From a checkpoint of a small image diffusion model.
Data: 36250 training examples, 135.6 epochs.
Rows from block 2 of a small image diffusion model, named by matrix and row number. Rows with one number belong to one neuron. Each number is 128 + 24 x the weight over its row's rms, rounded and kept within 0 to 255. All counts start at 0. Numbers have three digits each.
After each neuron's rows are labels from the 100 images, of 14848 (inputs lightly noised), where the neuron reaches its largest size: "top examples" is what is common among them. Only what is clearly more common there than usual is listed. The data: Sentinel-2 satellite tiles (TerraMesh). In brackets: how many of the 100.
# gate: MLP gate (model.blocks.2.mlp.gate.weight, 384x192), inputs 0-191
# fc1: MLP up (model.blocks.2.mlp.fc1.weight, 384x192), inputs 0-191
# fc2: MLP down (model.blocks.2.mlp.fc2.weight, 192x384, transposed), outputs 0-191

gate.188:125127145136175117174141140113119085104136128170155109108174103172136118139095162143117130114102145158121116113118125119088104149127119133136095132117110135165119149089166135109161138158133114133142115089150122099155091126120124163150076112131111105139112104133170121151151127167146125116139155123137113155109118125111115125128128127125186104122098058120105144156126141113131139163122133170103098134125109146146106140114164140095151138112094157125127126117139114118107117128119118093127143174110138130121125101142091140132127169102229122135129120115173111209167130139120085105
fc1.188:096108113118110124114093147173124183115140121136137131100082133098140174088158155108094135136124132099145147110140104144137158115117146130115178134131136108113158081123104108118080102136128129116145160199089147157149134123133165145149158150136108164144162195136083142111091129136116123175108119134107136116107158152153139162105148178152123119100121134154135124071154095139131080111136103130152136109133142130132124106140104105141137147113141116123107123132144149125148127111101153165131123093181158130121105130140141120098132119133107122114115145135102138077063112101141168169
fc2.188:103135102128096142093131130129129165127116128144120160140080153106104157146161116102148133122135108123127134164158155138159146122131136140131168106145178124090129126158100138145090127118140134131137120157108121145092154134151128073087150113148136161155146121122077137110101119114134127126158103152133123106161153119185124117144147122121065150130144189141129096112149130154122113098133131101159140122129150110109122133121118127139080113152180076130143151157135115145152129154137126142114130097125116136144140160103156130117131101157047126142126136138061129050092122132137176164
top examples: main land cover: water (28)

gate.352:107137101116115158135156103080148106158174085118128135111136131115138145112114130095132110116138163156128106092132135138137143123088116150106125071138137140165144117145114083138148168118095167120124124136112127161156131149156121133133142133161091126126135145164139172128121145107180130168122105111113077123115108105124127095108094097121160093095092093158111138112114137126166154077165117094133134127142132065137141106127091108147096132136182163107131110109140118152143134123116144126177144176141168131119093119138159149099115117078126117112184077112130140132114138135137130171
fc1.352:117143120117135166119161088070176103138158089128189117127135099104145133125155141110125131122113134158125111124115120142120137154102124150085104121132127147136145163185125132134143191115114122108127115109112136134099119143134139132125134120125090134088137123138152170098137128125167112166096112119128075138132149143176138104090121088106167112122102114128145139126101148115157109148186109129132122128155123067122098131119122139126123123158176150135140108134131105143098109132146165136141136186140153185124104149130183089132142123087113107063160115112098142112111129176131099139
fc2.352:114126144137130113148091092163032140074120192122114133129116151130123113145115119144138120139119114106146147130142122093139140134154141119153137133141142112098131091107152140144126108140123129156123150126141129115154138129128148120151126138142142110148143123133132125140100115125110133114136152132127255130139117112114115143156134159124116136131125140126127131139140126131118124117130131113135154123096108153152134144134162122127138123107097136093118145148140140100136131119109098113141122098109138115134138113147114167139113121163144183163127124116139102132144120121118141131
top examples: snow or ice (96); main land cover: snow or ice (95)

gate.168:138124122113143087143167154110168125168126104155145137146127099113094112165127129121124109126115107114076098152121118117103106126073143151128120126152151179124106120112141154116149132128169114141097131127163151119116127132164138133081126125113150077087122111083127124126138132116115144145134152168175107158119118075147181137125128132171105119140126133124122113168117144152105161138113142185133119118134154108104125149139112150115103151150140096073145103159075103098134142178118171158074164176112135120125145180132124151119145119155120128118099120170083140138130138141089112119
fc1.168:169157131090134124110126106149115123157131092092097123157144139137158109145133133151108087085118150134146115112085169134126120101178118152057102159116125124105104120142086100137118126087143133101124100121114082112085106140126130087128126123105133136144087108119146094156167182139101135110116130152112102124147139188133122126107152131112137144140142147103143103142144138152114096180177137110117134109143127118084157142121135151146156106093144094183142169156130169112097194148139137120119132117097108127139158130091109157145142136132097148139147107139142152126124096171140104134
fc2.168:145166118122167147127128170162079150131139106134089085156152142111105147143112116153108070092164132151125126148156154095095124136125123097124106143107095141122149134182090167159097125150110122145177115097111103112125126138073134098141122098091115125127131090160162072146116171127136123104159141127150105127134166136118168140136119136139107122150140087145144131132148133156111130107106129153160119071115123141111093159128161058130100115138125114153118149144113178146128168150115126152145158115116103092099105126109113121152162165130135092141158132124143112162141115110119112112
top examples: clouds (79); main land cover: trees (49)

gate.340:131106110151110142123115112133087143098142116110157151106139106161125128122118130123119255217123141067122160140132122096146130148138103120136136150081108095122129135103135137121092113121126141123137138145115158143112132137137120152171118181140120144139162140118132130144065097164132099156107102103130109130152164150127155148143135145093139116112094104127148145119135124098132100131104115119124127084135112172135117129108155110140144114125130124073134086135145107128126094124114133167106120119142126183155124113143165132112119144148164102111105159152142085130162111154130136131
fc1.340:117141153108113104134118156137168110117134146109101083116112153098130139132135131137142032030113123164132105108117146205117126127146146127136107117147124145145114101146082117116159103136112117132126119112122123111141126098130136100105120067129140121117119131149124115107196176105122150124147171147119138123127126128117079113096114116139086138154159130138135102127124125173107142124154153142141137162124163114098114108150126136144127134121137138165118135133126136150130215110137140093161120109120108084091127155105116096142127120112122129138134085100129152182113113117132138138
fc2.340:118147138127137108146126133168130133128069131124162115120139129104129137143122132136151148125140150132117083079149129139152099144106144099134155105098158135108126099143147099148080125171135127166145099136127148132143140119106160197145096148135118072092172138068126130131114089149130118168086111153126137136157145104133107168139143135125150107093095171112128148136144118141136072159133155111146070116124134125110127137113093128103133141111130134131116118178082083137118159158134129161105154094120111143125143167117128126096121114134163173115131104136108126075121134138090085073
top examples: clouds (60); main land cover: trees (44)

gate.214:094133112157137138098130101125151169122148152172138161120133154143111094114111128137150129123089106139141141128134142136121133175154128108166134137085120123145127185133160186158117130184139102148146141122136161098109143120128159137130097102093173128105159108109168091125131116155101120111119135113100085110107111162146134159117152089092120129158146116096133111163141180116105116177112157115137178123100106132121113173136147159130076130130105144149150117148139144144136100134164122154088159117118114156120126118147120062113126162145132098116124130133095114103173164130155104082
fc1.214:160110147178109115163101135157182125154103092134113139137132146123155146119119110115129149124146130124113127121101136108119131140165124111173111087114120094153122145126142153140146079124142093140156135148140114065119113128136109124126133098077150113134145101107074133140148113144136142081161137136134113120104124153122205151195153124130106154116103157096159141138131113148128095144105133118114104084145120150084130134110142149131129078143131084118156141150137165140129163162108131100094157110120130116131147161083116058119145147153144134138099159136162160154161086121145131125
fc2.214:160145077155124132121137134111148148079122111126117137127115145126061075129133158120161129128097121148122106146091142137090115094123083122137130124135132129140112120125158118151161092160131093095117142121161158107118136151136162111148144134093194084133133100152120111140182158153153155111148159072128086084129129103115152137129110110090116109143102158110144124153153132129147157159086133122131136146152135088082140115130113144168083150127123141159169088123153128119139122122148138182150145151108112131172137138117162112148134135158130119161118099169125151156124090116119131087
top examples: bare ground (49); main land cover: rangeland (46)

gate.141:143107132157160140162117140102125111115085131164121135115129142128127111145155091160101141122164113154131134147146149141110110132154155130132083114148139149144124137162130118172117135099139122116094135132159113091145113157147113147137156122108142129158112121124132117152162155157120134117148128136097135131194089124110121163173111123086147122114099161110147088175099143137169104113128122086090149127122143100156091193119139129070076140165120125131165128126088128130153127135128093122139122112130133132092163153114139129128156085089175119088128174089139122163103072109089102125
fc1.141:176124142105147127174125151108123092126120125115077100168151120097145122118133086126147128136202130132124114106114101136146132126133097142097136109158125146111107135149097111104142106091155132145073138142126097112129141174150109119127136157096126113088106173135129112157182163085126180127117128108150127169130119115111132148143108171146134160109144157132160136141112133144117130108119126074059120141140140102121176106151144097151137119136154099121165122118113180124155131137114128071148112143118163098103137167089107128134115129133108153142132106127148132122078142132139124190
fc2.141:128148137110132104176151119119130105131100132121145112108147152111102128139118079126122129131141141126091162162141122132116130153126133137140104140153133179170113134113141093116076126127146155092073187131147137107113119127132126169136149152116138117124135168115179172173157147134122145125141135152118132129131109118082137159123135137102124121111106110114120131168124182130135072137128095056057127128123160120140111170089139108103102145144141140129170116102144151111133127122126094105135127118141175148128104168095123128128149106086157064090139169088115134128092096119132110127
top examples: crops (70); main land cover: crops (47)

gate.10:115167093067111135161109149134127137126167123135112101130112168112133126133149089160125119118109105135091122160110116106107155165123131136120139143175193100112093132110120143187117165126120093089074123094107122132136109095129144182115112098120123125162141122132115162140112125157112080133189134132130120118088152137111113108157113079103103137168146161134121131111090131139223139152116093143164114127127138122128133147137150130139128169154175146124141142134130134127126127128153129098126115130144098107137120145111126136104101103150154114178130145133138114084109143162117133088
fc1.10:120091123165128108142092152175132171111114125119154147116129112115161172095141175094093121122113144098148139096152106164143140121134122109131147112082092114147167095129160118081096101124128164137158142196108156128167128148123143131171157141145117160097153181131106147117108136128117167168083116143114134152118150147124135141097171192161149126094119114142131147119160113133097084133110127119109091098135115161148099079113119106122138122099093129128128096127144140121122128108088131160119118102161170154103114102141139124122144143097129134087112146129142139136108119109131158162
fc2.10:149095148179145127109156129133125130140093130130164138156130106156104138146111171101158121124148140126131143101127140143125103090128150159125099105090096182147169147154135111057114125128136157180191136153141122113140134147117113075139127144139146122106098103130147097113144146109148159114084114140131137139173085106129126118097114151150147116103110093117116133141157111116013131116145195139111166130129113117131131125114099134116131074097078106125116118120131106106132128129126132141125138137107143156112123105135114128160151121108095118095147133116123123157148122100138113167
top examples: main land cover: water (30)

gate.73:155121115115136108095100120151134116179128110139125094143124133125203167120157154147068130144134141177103118082138138145125150101177132134105113122136133167192115094137140123143144083156137132125103136146110115087137130124082149129156152089137132150079155136129159142116142151122119131123134114154135094090108095099118133106158139099182098148125094145168149109103126080165142123124152128117147133125155115106110123144130097126132114103109104128115142169189123081142133136126111133146107105149128131078094145160092128173132089126112145144135143111127143117101100123116172122157
fc1.73:128113081110130107156152093169133153185115117122108108117138121140071093125158142131113111144126100114079159142105137164124139140173102124167112176089104123111098100123104123138135114134131127109140080093099130132100136153115139157112162087093170129130118138130138103120157136173122126151078072145130126133135115154114119147137166093151170130116104145119130123119143099108108098157120143161118147111140160118080174175097102107123120113120115110129128108153141157157131148145114145196083169102116114117105121141118112137118136129121157116140141158156107159108144089168131120102
fc2.73:163097140147150130089108144114112121154110124128155160123159152152169119162157101087120125150123150155109106117144143087130126152157130136113122150084107149192136122137157112123078130175118137115096130109121200097101119121071186163084144119145145121150154174139152157137154153102111090174136079130132117152124104115105151098115125114141094122119118167106131124128125110143149132124162149089151153135135158136113103125125122117142134125119103118116140095173116068124130122130106132139130128146124126163139119186121106158116090138119153159132123087127126098118178157104148109138
top examples: clouds (36)

gate.366:124106132162106133100088113175142135138112111115087109128100123127137151109143119174132118128095142115146159109151130132128136155191125095167155135103096091135141121134120157131092073138114110112161106122114124087134109109088117109159126121093123147159150124125103108135126119148117106078159139125114131100118161180118123153172169128122131149122115120102150131109162114128125094159090111104129122110120092182124132159108166113133124071079085117142132152132157168132106144133131086137068118077136116115122167107119120123129149154136165111141118178112163129128118074097123143114
fc1.366:141135116137146135146118135123123156110141053142143119130121144131123161131112125145156081063093138140144116118140144082126137147136129134151150130149134126129143150133127168120107159118131122162141142171147184148160165132129130162142116164116116135137140152165103104125130135117111113138143155114119070164132132136155133151115146132151132117124147120125148124149177129141130151136121151136146113133087139114151143121142147131157088124141133133184140174119128165128125108151172118127119165130121164161078133130129166031114173115110147163134114143129160029140134116122111127170
fc2.366:088155122087107149129172111102134127120100111130120148117087109156088141155093119090147107119085173145141122115107139150087109128102103129083123132121169122105129131151182137106144134143116129144126118132145139115143154139148140130109095127129132111091162143157116116167076121145130119125157128116129086144141138091111130137091104100119136112146124168105125139151136146148164127134084133121111110146140134089060142141141117123158083083111126159171088133110174086108167124125138139143086167165147125114115120144141079097144158112141140123124089137125121121143092143096089149063
top examples: clouds (68)

gate.297:125119114117152098102133136125157116141103087107119104109152128117162122133117104139125156137107154101116140119134119144170104090138093134170121142131120153129089116160113160124150096130144106130120073113106087130106132123121111091118107096105141083113145132082154126137100105112099157122144116147117093095132143149120160118171132167161131106118139170078114088129110146130105131123115145109098110055184118136143132164133128123119113120111114115168141133118124147132129206141092143123103116102143084103143135157138106180136115163158140126150075153175122179125162127118122085134
fc1.297:148183136094145100114135118140100105105130152132119094118125131111120145134140125140118106096094197100116141143096140130103128080141083129116087150135107134154130160123075141120128114076126101111142086111125086130109174153103122109136107098092106112107108083144117120131162177109144155083133130136148170131160129139116112129124125069108117130140152105123145142130123113147126124108120095129134127112106149128106114149178164119148152101141155085142100160146140131126094106148139119113149140126130151105154153158092155111186177132131105101125148172126129104170107128119071117172
fc2.297:102169145072170096139139148152124127105108128100104122126114129112119115152120148143103102135059169120137116113152124165126133098144109142137083182081101123120107102120108124155132117140149145113137085124117120098107145135133130105148141147153140130109105113111191125148081146135096163130124151168147151141148140123118109183113159143126106126168137163136107138135153113189139144115128140124135155097125146134085107178151147106138148097089129148124107160115138140093148122142130147198139124093139070097122119128135100120169155149148115124155154150153118119124108084138087141120
top examples: snow or ice (70); main land cover: snow or ice (62)

gate.17:140126132091148090191128128119126176125122126170164134109128109140132140136174112116103127128151142140145117157104106108139109162149192117162138113116198110118133119175109131159135137124123150078118132061099122105131078115113086111140099107152134136120173107137187069099113174131151073117122148105113115142115095146128111080150142124124089116093123074135128139081140148110134138115114145096148117131118113118131141136115132140164131160134111095126165147127126108150142107138152143141135144166145097134105137108153144140111135103160161135144106126141094108129151155100121150121
fc1.17:140152142112136139139175111077121094142117130124128111144146134140097087169121092146145125116149125167125109162101158104117109128138150125129103125151168156125108167176105141156152143127139100124123104058149094107089125119132101089101090105115153106128107060130172097119154138110144107065156141114134124122166089101122115100173088067086117131143126129115131116158110158120129176115138149127118149159127118095109149158136140149145104119146124112127151156127101108139134130148171133105141153166080092126140142138118123130142111100150098110153128103121108122143169160134124104115
fc2.17:148114136092145072195143125120126188135139128120142131094147126126142141129169131102087128125146156128137108153084096117126112137146176089139136133130201097118123120158120118153162136104118155077103122087096128125132090148107066099144101127148126125117179131137173081089105169127146104120107158103140128138101080129119126078135135132122104120104132084131145133106136151122143128117096138082135113142130128112117136118118139147186131176139099085135148154117125118151137134132147175151148139158143106133110154108150138128126123102168132133129103111153076135121132137093124133121
top examples: main land cover: water (28)

gate.120:121129136097118119167122135139125123139102118125135111140103100105134147133140112136110116127139159136127108108134147154089131108116127168070112120181152141147145143133116121101145124062123153123117114144132076124164087146118100087134176117150076132141090115131120155162142177099126170123179161135124117133098122163123126103099115149159097138121099128153127128130102129148131179109124097103137094149140153083136150093150114120145134083094151125129101169138099140113132130130116154120130126116149168055132138112118136135152163117094103120179153133104174126151096136102086165169
fc1.120:139147125122112155167132123152121141135152113111112079125109125112127094131101093103105191200143129093094141141131131096113127088082132124110141122144115130097131148121126110127164084106133156108107090142158092100126160163113131115137155099128105119130126122113162167167141094142155152120105111124152130111109124142131138155156140151122143174127168103171113099109091172093070116089160118103153155137122141108164122166154174119110154168133117104103120080147120125116126132116096124147123144141133143113184111078146137146134129134150130103139113154155103102166115131127100161101
fc2.120:138121103111121095139159137125130144124078123135122142137133128135146175158113122122135078076117166133132104144118141131127109171165121139117128160096132134123102122093125116102126131132139108136149155127113154130135144131161131135117124169122174158100126125123131116119116176126143114095147123123121136153116105077129126120103106118170132125159136115095149123144127091166166162156124100155150128146142135128134089093127145148140064122114131157179160180165174163119134119113172134055145085151139137113072111164123130093141155122095077160110111088082156146122127134153168124108
top examples: snow or ice (90); main land cover: snow or ice (63)

gate.77:138163114137128090121128139122142139152121132135136112142133139113122101170118142156123104143115128094088100148110130104104095110125092155122108115162133172092104131107141170111122145106141104151116121132154126126129124147153130118114111129098147093072106124104130111153105129111107133121127153169082142152151134070130153109099163145151081119122187156113129111163136162170094165107168168150119104119107162113111132130163144147124099130123151087131126162158082181100140157164133145118096172131101113102138154141110140126120138107169077144120099119174125144155172100107080108115
fc1.77:098134141118090147070175132120164149113169090151141122105126142133066089125090176109122164164110154102088161133156092145129122134094121079192154142128103099138142130101176134119145105162105123113151156106148158131141102093123140144129143108161126133099106114125138156135107105174137151134126136126095141103095138124110157096159131121144107134118167104096142119125147134094128170111101127123148178135119178144125111116136155096126070115082102149097100101120146124138140118126097140177126125125137123156127094120160144112135124131130118139124129128118095128122179134090138132101
fc2.77:123104136150123101117138114123134108122124113136127156098113125131153124089172149103104145129112140095128130124090152168142131091150138158139129115142142101144143137060119099100126130110176142110117167181145123132148184121140062111123104151178156137128099149119094173134130089108111132113104121142120140095123090130114126122139136157118192106121114165133069096113099120118144150122169096086104150158135103125103162098109105191134163120135150136136116143117161124142165103110129166113114095122138120132175139122126137123087119099131097110106116139140102120081163108122115105157
top examples: clouds (38)

gate.244:130121160119138130150091098123138195137065127123090128100118136161113119139181136139147127118092139122131114144150151123155153135096154146140135153121139172173151141130132126135133158109128125188135123111098106116140187162099114093127125132135095141123104069138141123068127123158159120144073141113135122126109091130133117132095111119122112103147078153111109099150133133126114126150141099113085127147116126136126107140063166127127146097163108109132176153128133089137162122122147118117130135135111113121115124112120161136115107123124183070119149106170144114151157158143117140064
fc1.244:141151152119137142119161108079128087132093132128095115141131129151117076178122084138176143121137131151119108154109155100132111124120142138145100124156154168126110167134119142141158156113135096149103100080154092102087149141141100078085130113115133086129082055128141104125150123131144113082136140118116119131174090085129126116151100083121118126159123147086132105162106160127109176124138148119133154156134141111093143158126151154135116100142135125130150162130110104135152125147162110093134145147078081111137148125113133136151098109127137103152153094132124119146172145139119119085
fc2.244:145115161119147129133090133110129209130056126137087116103124115156115116116177123115132123127083157118128125139122132117158158117087155158132141154121126179167156126128122115129142133086133129185131142123094102102145163163116124068117139148124103145103093093138136110071140127145164129154060147112123118127101082128136129126094114154122114106130090146093112097130130132128124129158153091122096139135132138148126116121069154136127141103151114111125182137116138111127169129120124137107122130130110113114125127125121153127096105129118184081111134088167142129148142145132119150074
top examples: main land cover: water (37)

gate.147:096138172125196134120145152108122097135141135084166163102116123132151102150114113081154114124093159112077101149137106138168142143070136157124137116130130131126134207150113166114163111110122136147115134139138136135113070078150128158138110038135107111105135154131113140123111125113142114141136147141138125091128139108139126118138134158112137092099126125140140114150129129136131173120180103115148166102120139097146125150154152130114121096151147124114151126110115095119098120159082161080145139153103112160090107151125166133138182129140103109104130115153126116134156147156129129130
fc1.147:098128119112143165163151148106118126125131150086142165101125101118143077136106139099167151125101123150126120113126153116157119148131146113140138099088106111165126181156099136133153115134121121111103120157106148155072105111162162178131096074154108120136152142157143139135111119103158099144133102106134132110151144146169125140131135107086153127103103121105085116153165139099107115123157134093135130133111097109127110156137163160182100111142187135121150124113145114114138106127122146123128165161114110158084118131115171097142120169115136111083144067146131104137156141147183093114
fc2.147:155134072116058118156106090117156140112126107212121111113163135087116131107129144140130115127172122134145151096132140106119116111129107120129100102171157131139105079091171131138105187158128129132145118111115125128154166181141096122106138206120122109112129087123123142141158145150133140096117116098123097137119126113141150134139136087142106130144148110119098149127114109094125115115120163107130108109141125155112135103127090111135126148155142104133080124139134129175182147083149124140126108140132163103160122128118115141079084101069146138111139111117118147123118152097125117118
top examples: main land cover: water (45)

gate.273:152141128104146120143149097118138123154106137137109133138155118104126090154131133140141101133125091132100105137103133121149085141116127134168117173117119156120086156119127156161105104138152118149098097131146135106102090114160150099076140118105162099120105115084170088172126144128120147110121154149199123136139125114180117112106177137159112160156141156113096080176113169141093140171137166132127118141127132106087130155142144177121109147103145135151139134151080132096124121144156169144079140132122094127137135128121115123155133150163112149144114097144094130133144148152139104062
fc1.273:169145147144149094103111107133133114146095144129135147168152131140153142152102100160128183135124128125124110151119150092101110086136104150083114118162168141086107154124143144113099145106162109118117141141136074149120130125140122120145069121094123117141103083106118127156161131109118135101128151156063139136153126137145131119133131140133110130140161144114113112121111136177117133091136137151113122098124126145108122109131136149142151117150119104171174166168109154134131121171115084098114154135083110121159179141089099114101150115150117142162091174146147116132129068141060112151
fc2.273:161129115149144119143093131156109139147149132129092096191091148136119160139141121156130145148146147166143131153139161106082114128132109090138123130130083118114153138199093134151095131155128091102172132094082114137145150145114098101147122099085117149124152099128132075144123175121121139105164136157122171119114152153132117139138096139176110147169129133156146158103175152170122088126105131137126143099122104134140104122087150108115142124112086106139138154161121169114116118161106088152128146111101118126110116141106113108175116140127155092147151140133135119183113106094150122143
top examples: snow or ice (59); main land cover: snow or ice (51)

gate.296:122143086176176117114097136106118133132124120148098108200116166054109136158146130107141137128143118143127114116119129157126117182093112130151137093167156134153154123134123122190129142103143107079076123143083132120141147122132128160118150132143123153136088121135089119170113103112117135132132110117107124145128089120090115178155117109117172117147114168167109143156107122127148116149168117141061131135131117127144099140120197134170106134153149105120119132133120184129137128131125100120120127106132088106137111164087082132124132108122119107114138153158151126104144123148110128148
fc1.296:091137119136096114145110134174140163117136127135188179080112137147144167101130157113108114128086144109119140133156120113124136118131129127146138159077117095154163096101149123104080121165105166111173139134131167146148133088123146167152117118158138137140161158119121172107096110170132108179108141141118129121086174150118133117086161173138129099121130100143099147129142116138137095110116125132153078098122134161126087099091094112082134145117113147135101091127135095109120131108099138181117140109182144158148126099158150124110146144107168119101121143117107140135123133114127139117
fc2.296:159111167112088142166170128152117109145151129140135156092145101191162125123125132140138134132125114109122140136155144083117141075162128124110128159105113143088084133155111118081147132157122143190177123076159104139122132148132118104131086121113139086139173143121157133094129164135135113138110132155124132132138142130155124081091125135118087152097159109096125124126147140126103147096094177122154115122132143118133153114143053100096144110117101140123152127110124076114118132150131163124145124138112182152112171098139149124145134136156151170147138115118094129156091150127143101136
top examples: main land cover: water (31)

gate.195:149126096092141117138137106104118120163097148127148136128162086113109124152143150151088115160079138106091131140122143139164124067150118144117072142137101148093101105088137143121155116104144164107096119135141136124118063114141123103117146157114153132109114088099120110169101163158126148144117149165161150158099139157118138171141169116160132110131131138114096095141123105144126158164112152115129101115126162154096150152119092125127139128113141094133149124151142141091136122161144144170073141112153124066134127102132107123107141166141140144128134138204145128107109119147091149155
fc1.195:134140139098125124133145253149079137080098107127101117122157132128126124124099157119105152159158123143171159112107110125157120145119115118178154127140131112111109186134158166138130119127158124147121112145114113134157186141121093118127112113120121102121128146110081119106109101114089127106119107138144142126143126158111146117116085095113099135164130125176111137135100132115119137122129134159119135118169137092134097137133192118122072139084112114152135133134111113135143150111153108146127122137106138133120137105103141083141138093128152126090117172120116166154123174136146093094
fc2.195:163133112105126119120081098119129123124099131115155134098110138112124135152139134141120184127131102142118107106116152126113132104145151146118100087152158159109095114157115105074118130112115161105141110154106115179148145134141175115155133106180107094151151124158158108137087132115097169136130127120112144126116098135163142198192153148144139084117089128137116142150145125138097144086151131109129101119116116119147116174118111136099143085129130116172086116087136145088122105133116177124108128102156132091103111145117125121112098161142114158150151120177130106099089128149136179152
top examples: snow or ice (72); main land cover: snow or ice (60)

gate.179:163130093102122146155147106134126102126144123128083103145120100112127128119126123116114126129184122160128132097122110137153158057113109127107125119156096115108121122128108089148192129080132158127084139142126118140142136184141069110132188143117122126105094138154117110143157175120172161163129099119115123135128119141113134114119089120183142148127090153177173128129108090106142167091119131108113131141132143099124169130135108092165140126112134116120155110125157167146172126115101107135148099124126169095085117116115124130120110111119101189121160098138154118135093130141129143155
fc1.179:134169133132146127164175140148135164101112130085101145131136141141149118124087116134150110127164130118154167143100129135151117145099107125158181155097122102098100159124124084165136088151152102162148106138145123124153106140131120139104163085111105157099102152088077127118164128126183093083111112161119123109131114144086121101132119112160132177147109148151111113096079092123125124133129136132079148115117138112095133110108168113139143146117111143128110117151137140145100129110162117150129098212115144165134125128105149142150128107141140111112097174097132119126134176126159158113
fc2.179:113184147146138088144125171116130151161092131162136168128104167134180140166094116140086126125149124113148158132118088130155090132085102116146164125095148133116128107119112091158116110133129081152141051155103122160135155156124112114112134116133087128116131139060095134125154114124129085141127115145132141148145130136106131138095141111116174157130149119126116122103112104159110157129173106164130121143135130075129095127141150094112132153097084091160153153106138135086128127122151103111076125175136143150135118115099176130142145109109140142119090111110132135158116152142136099124
top examples: snow or ice (92); main land cover: snow or ice (83)

gate.335:124152112092146125130102150115127101119065140174114126150171122139138161142138094137158125120141132138115119183116132151124146165115153119152130162107152126159139148132144153116132174125182114123084117090099140117137111121146132132123062097115101147107097079139134106149123097112154113105184149088127126113127129112118129124145102103094168114144075089138091085179114122117113129138129135100137127139136125146133102137040199116105146108149132151134127120142138099136137131140132144163134155126129127109117121103117175134117122065112153125131149111171114120121142114105123142158
fc1.335:145163137106135137137139113100133072142072128128105118165171118158119105159124064146176126124155118167118112176111157119145121133128122116165097132133143136134111162136132151143148154110157109128091106069128105095095111134144112092091103122106126118107080061121150103150151112081143121070170147109131122113160123096119124115156117084093145132156112130107134094185107159131115169145130161095133146154116129122097132147090184147127119109148126135129143128137106101132140128149140119128130156133085094111128141123108149135135107097122108126151139101153115120127186135134117110123
fc2.335:133151117084164105131084126127133115141084126124116115138186133126140176108130099130143126132143140120116114171087112165112175142116149119149144167102143121151159089134126130109146155093204137135070113110092152116141111127142152118141089124111103145102081116125126109139128109089136122120160152080121121126106111129112127117116122127110179115132089095114101089160101103121114134135135111105144136137124129131141099132049199093131154134145137170120136107134145122143128127124126161172133144110139148097130118107103177125121106080119134151130142109181109129124121101094120133165
top examples: main land cover: water (29)

gate.240:148126173113163146159129109102118146140131129114162170136122110118144149144142146153147128128166113120125137121106133109136154123102113131146128174138165107109111122129080116126104156106113162111132163124144097075145132093108113137146146122097110130121156073138181118059181116163143107091076120137126135188112128102118129123127147097117083098156092187080109118102185119124127128162107132159085181140144093112134128098138126114092120094132155136134131135129135109152140128116133138130139143132119067104151136117163108122172125114154120096134128112142162136161130127115119092137
fc1.240:119114085144098121137089143162136138117098124108126121117155118144168159097143135099102116123109121114138157114175119154182118136156088105156128119083086093147159112114186143120106104125130148104130116143090159137160090140135138122152154147147125151109152156120122189150094121118125180175131124142137136131134157154116136136134167168165135138127110128150146144138117137140143123122076118083146048106130145180129107080092121135139124116104107139132120094131152133130111132119082105171109098082150131160106131139141161125125131134072167141109113126118137138106129119125134169112
fc2.240:118130108132104102084125132142121112143123130123107083150151173143093127135134124112136124133118107132127117126140127147108117109176146146120123082112111160124131158123159153128117103151160097147123071135128170174114123172128162112082112124156160115155110155118098137191084171090109135149197136142129136081148094154110127145117094123140184159112164065161149142136071115134119138089158097111141106142129162127125135160133127153164136146118119147131105127128145118099103128141138110114111118111134175161107113147099125128095128128124131149139140162112093126106131143166147179155
top examples: crops (64); main land cover: crops (45)

gate.163:143141147136165091147119092118111120156084133105133143128155126103142096129100117145159147071122097128127110120098158119136108160141149103147130156146128128103093148109127148141105096150152134138127100129131116091121103098143140130101131152094154100125139143061140100148142109153122121098114148159118126126149105157141096134135180151122131181164167179096095076146114155143104102183164167110120121144139141148117155156128129170134115124117140128137143168184086134121118115164137130125056140104128117129131182138124115131135131123152125161143089093132112127119144088149158107087
fc1.163:086144125121099152147146142129111128107156104127130099124134152107100138105112149094155163083111119141114149109139128156113173154125146098132127134146133111189136122121104116116149147142058154103135123098140158139144124151134138147125177142159106137133145141192143143099126116158145096134128100090112121135131118126101104113137082064108159148117148106138146153118137102079141098130130124080137138184153142119132140126109125101124109110146129156079073119099160090151124126090122128135166116118141166126106102125146144135160132087092124118123163068081118117109117137135187125122
fc2.163:106096116132143104131150149117151144117114130137160161080138127116109107097105158089144116135125113084102145099082075126157158139108126162129158135128159097144087145041172144100111136100125141162110118163171139144152119145142168167128142149190100125125113157123122150121120084145129138156095132106128123114120101119117156143144134147085146135079113151105108122160122096105136154133163123102126123132124129120120162139131095133141114067147137121112099102129131093147127141125138151095106102137133155139126156135166132149077126103156099164125097154139100141071127153126099129142
top examples: snow or ice (76); main land cover: snow or ice (62)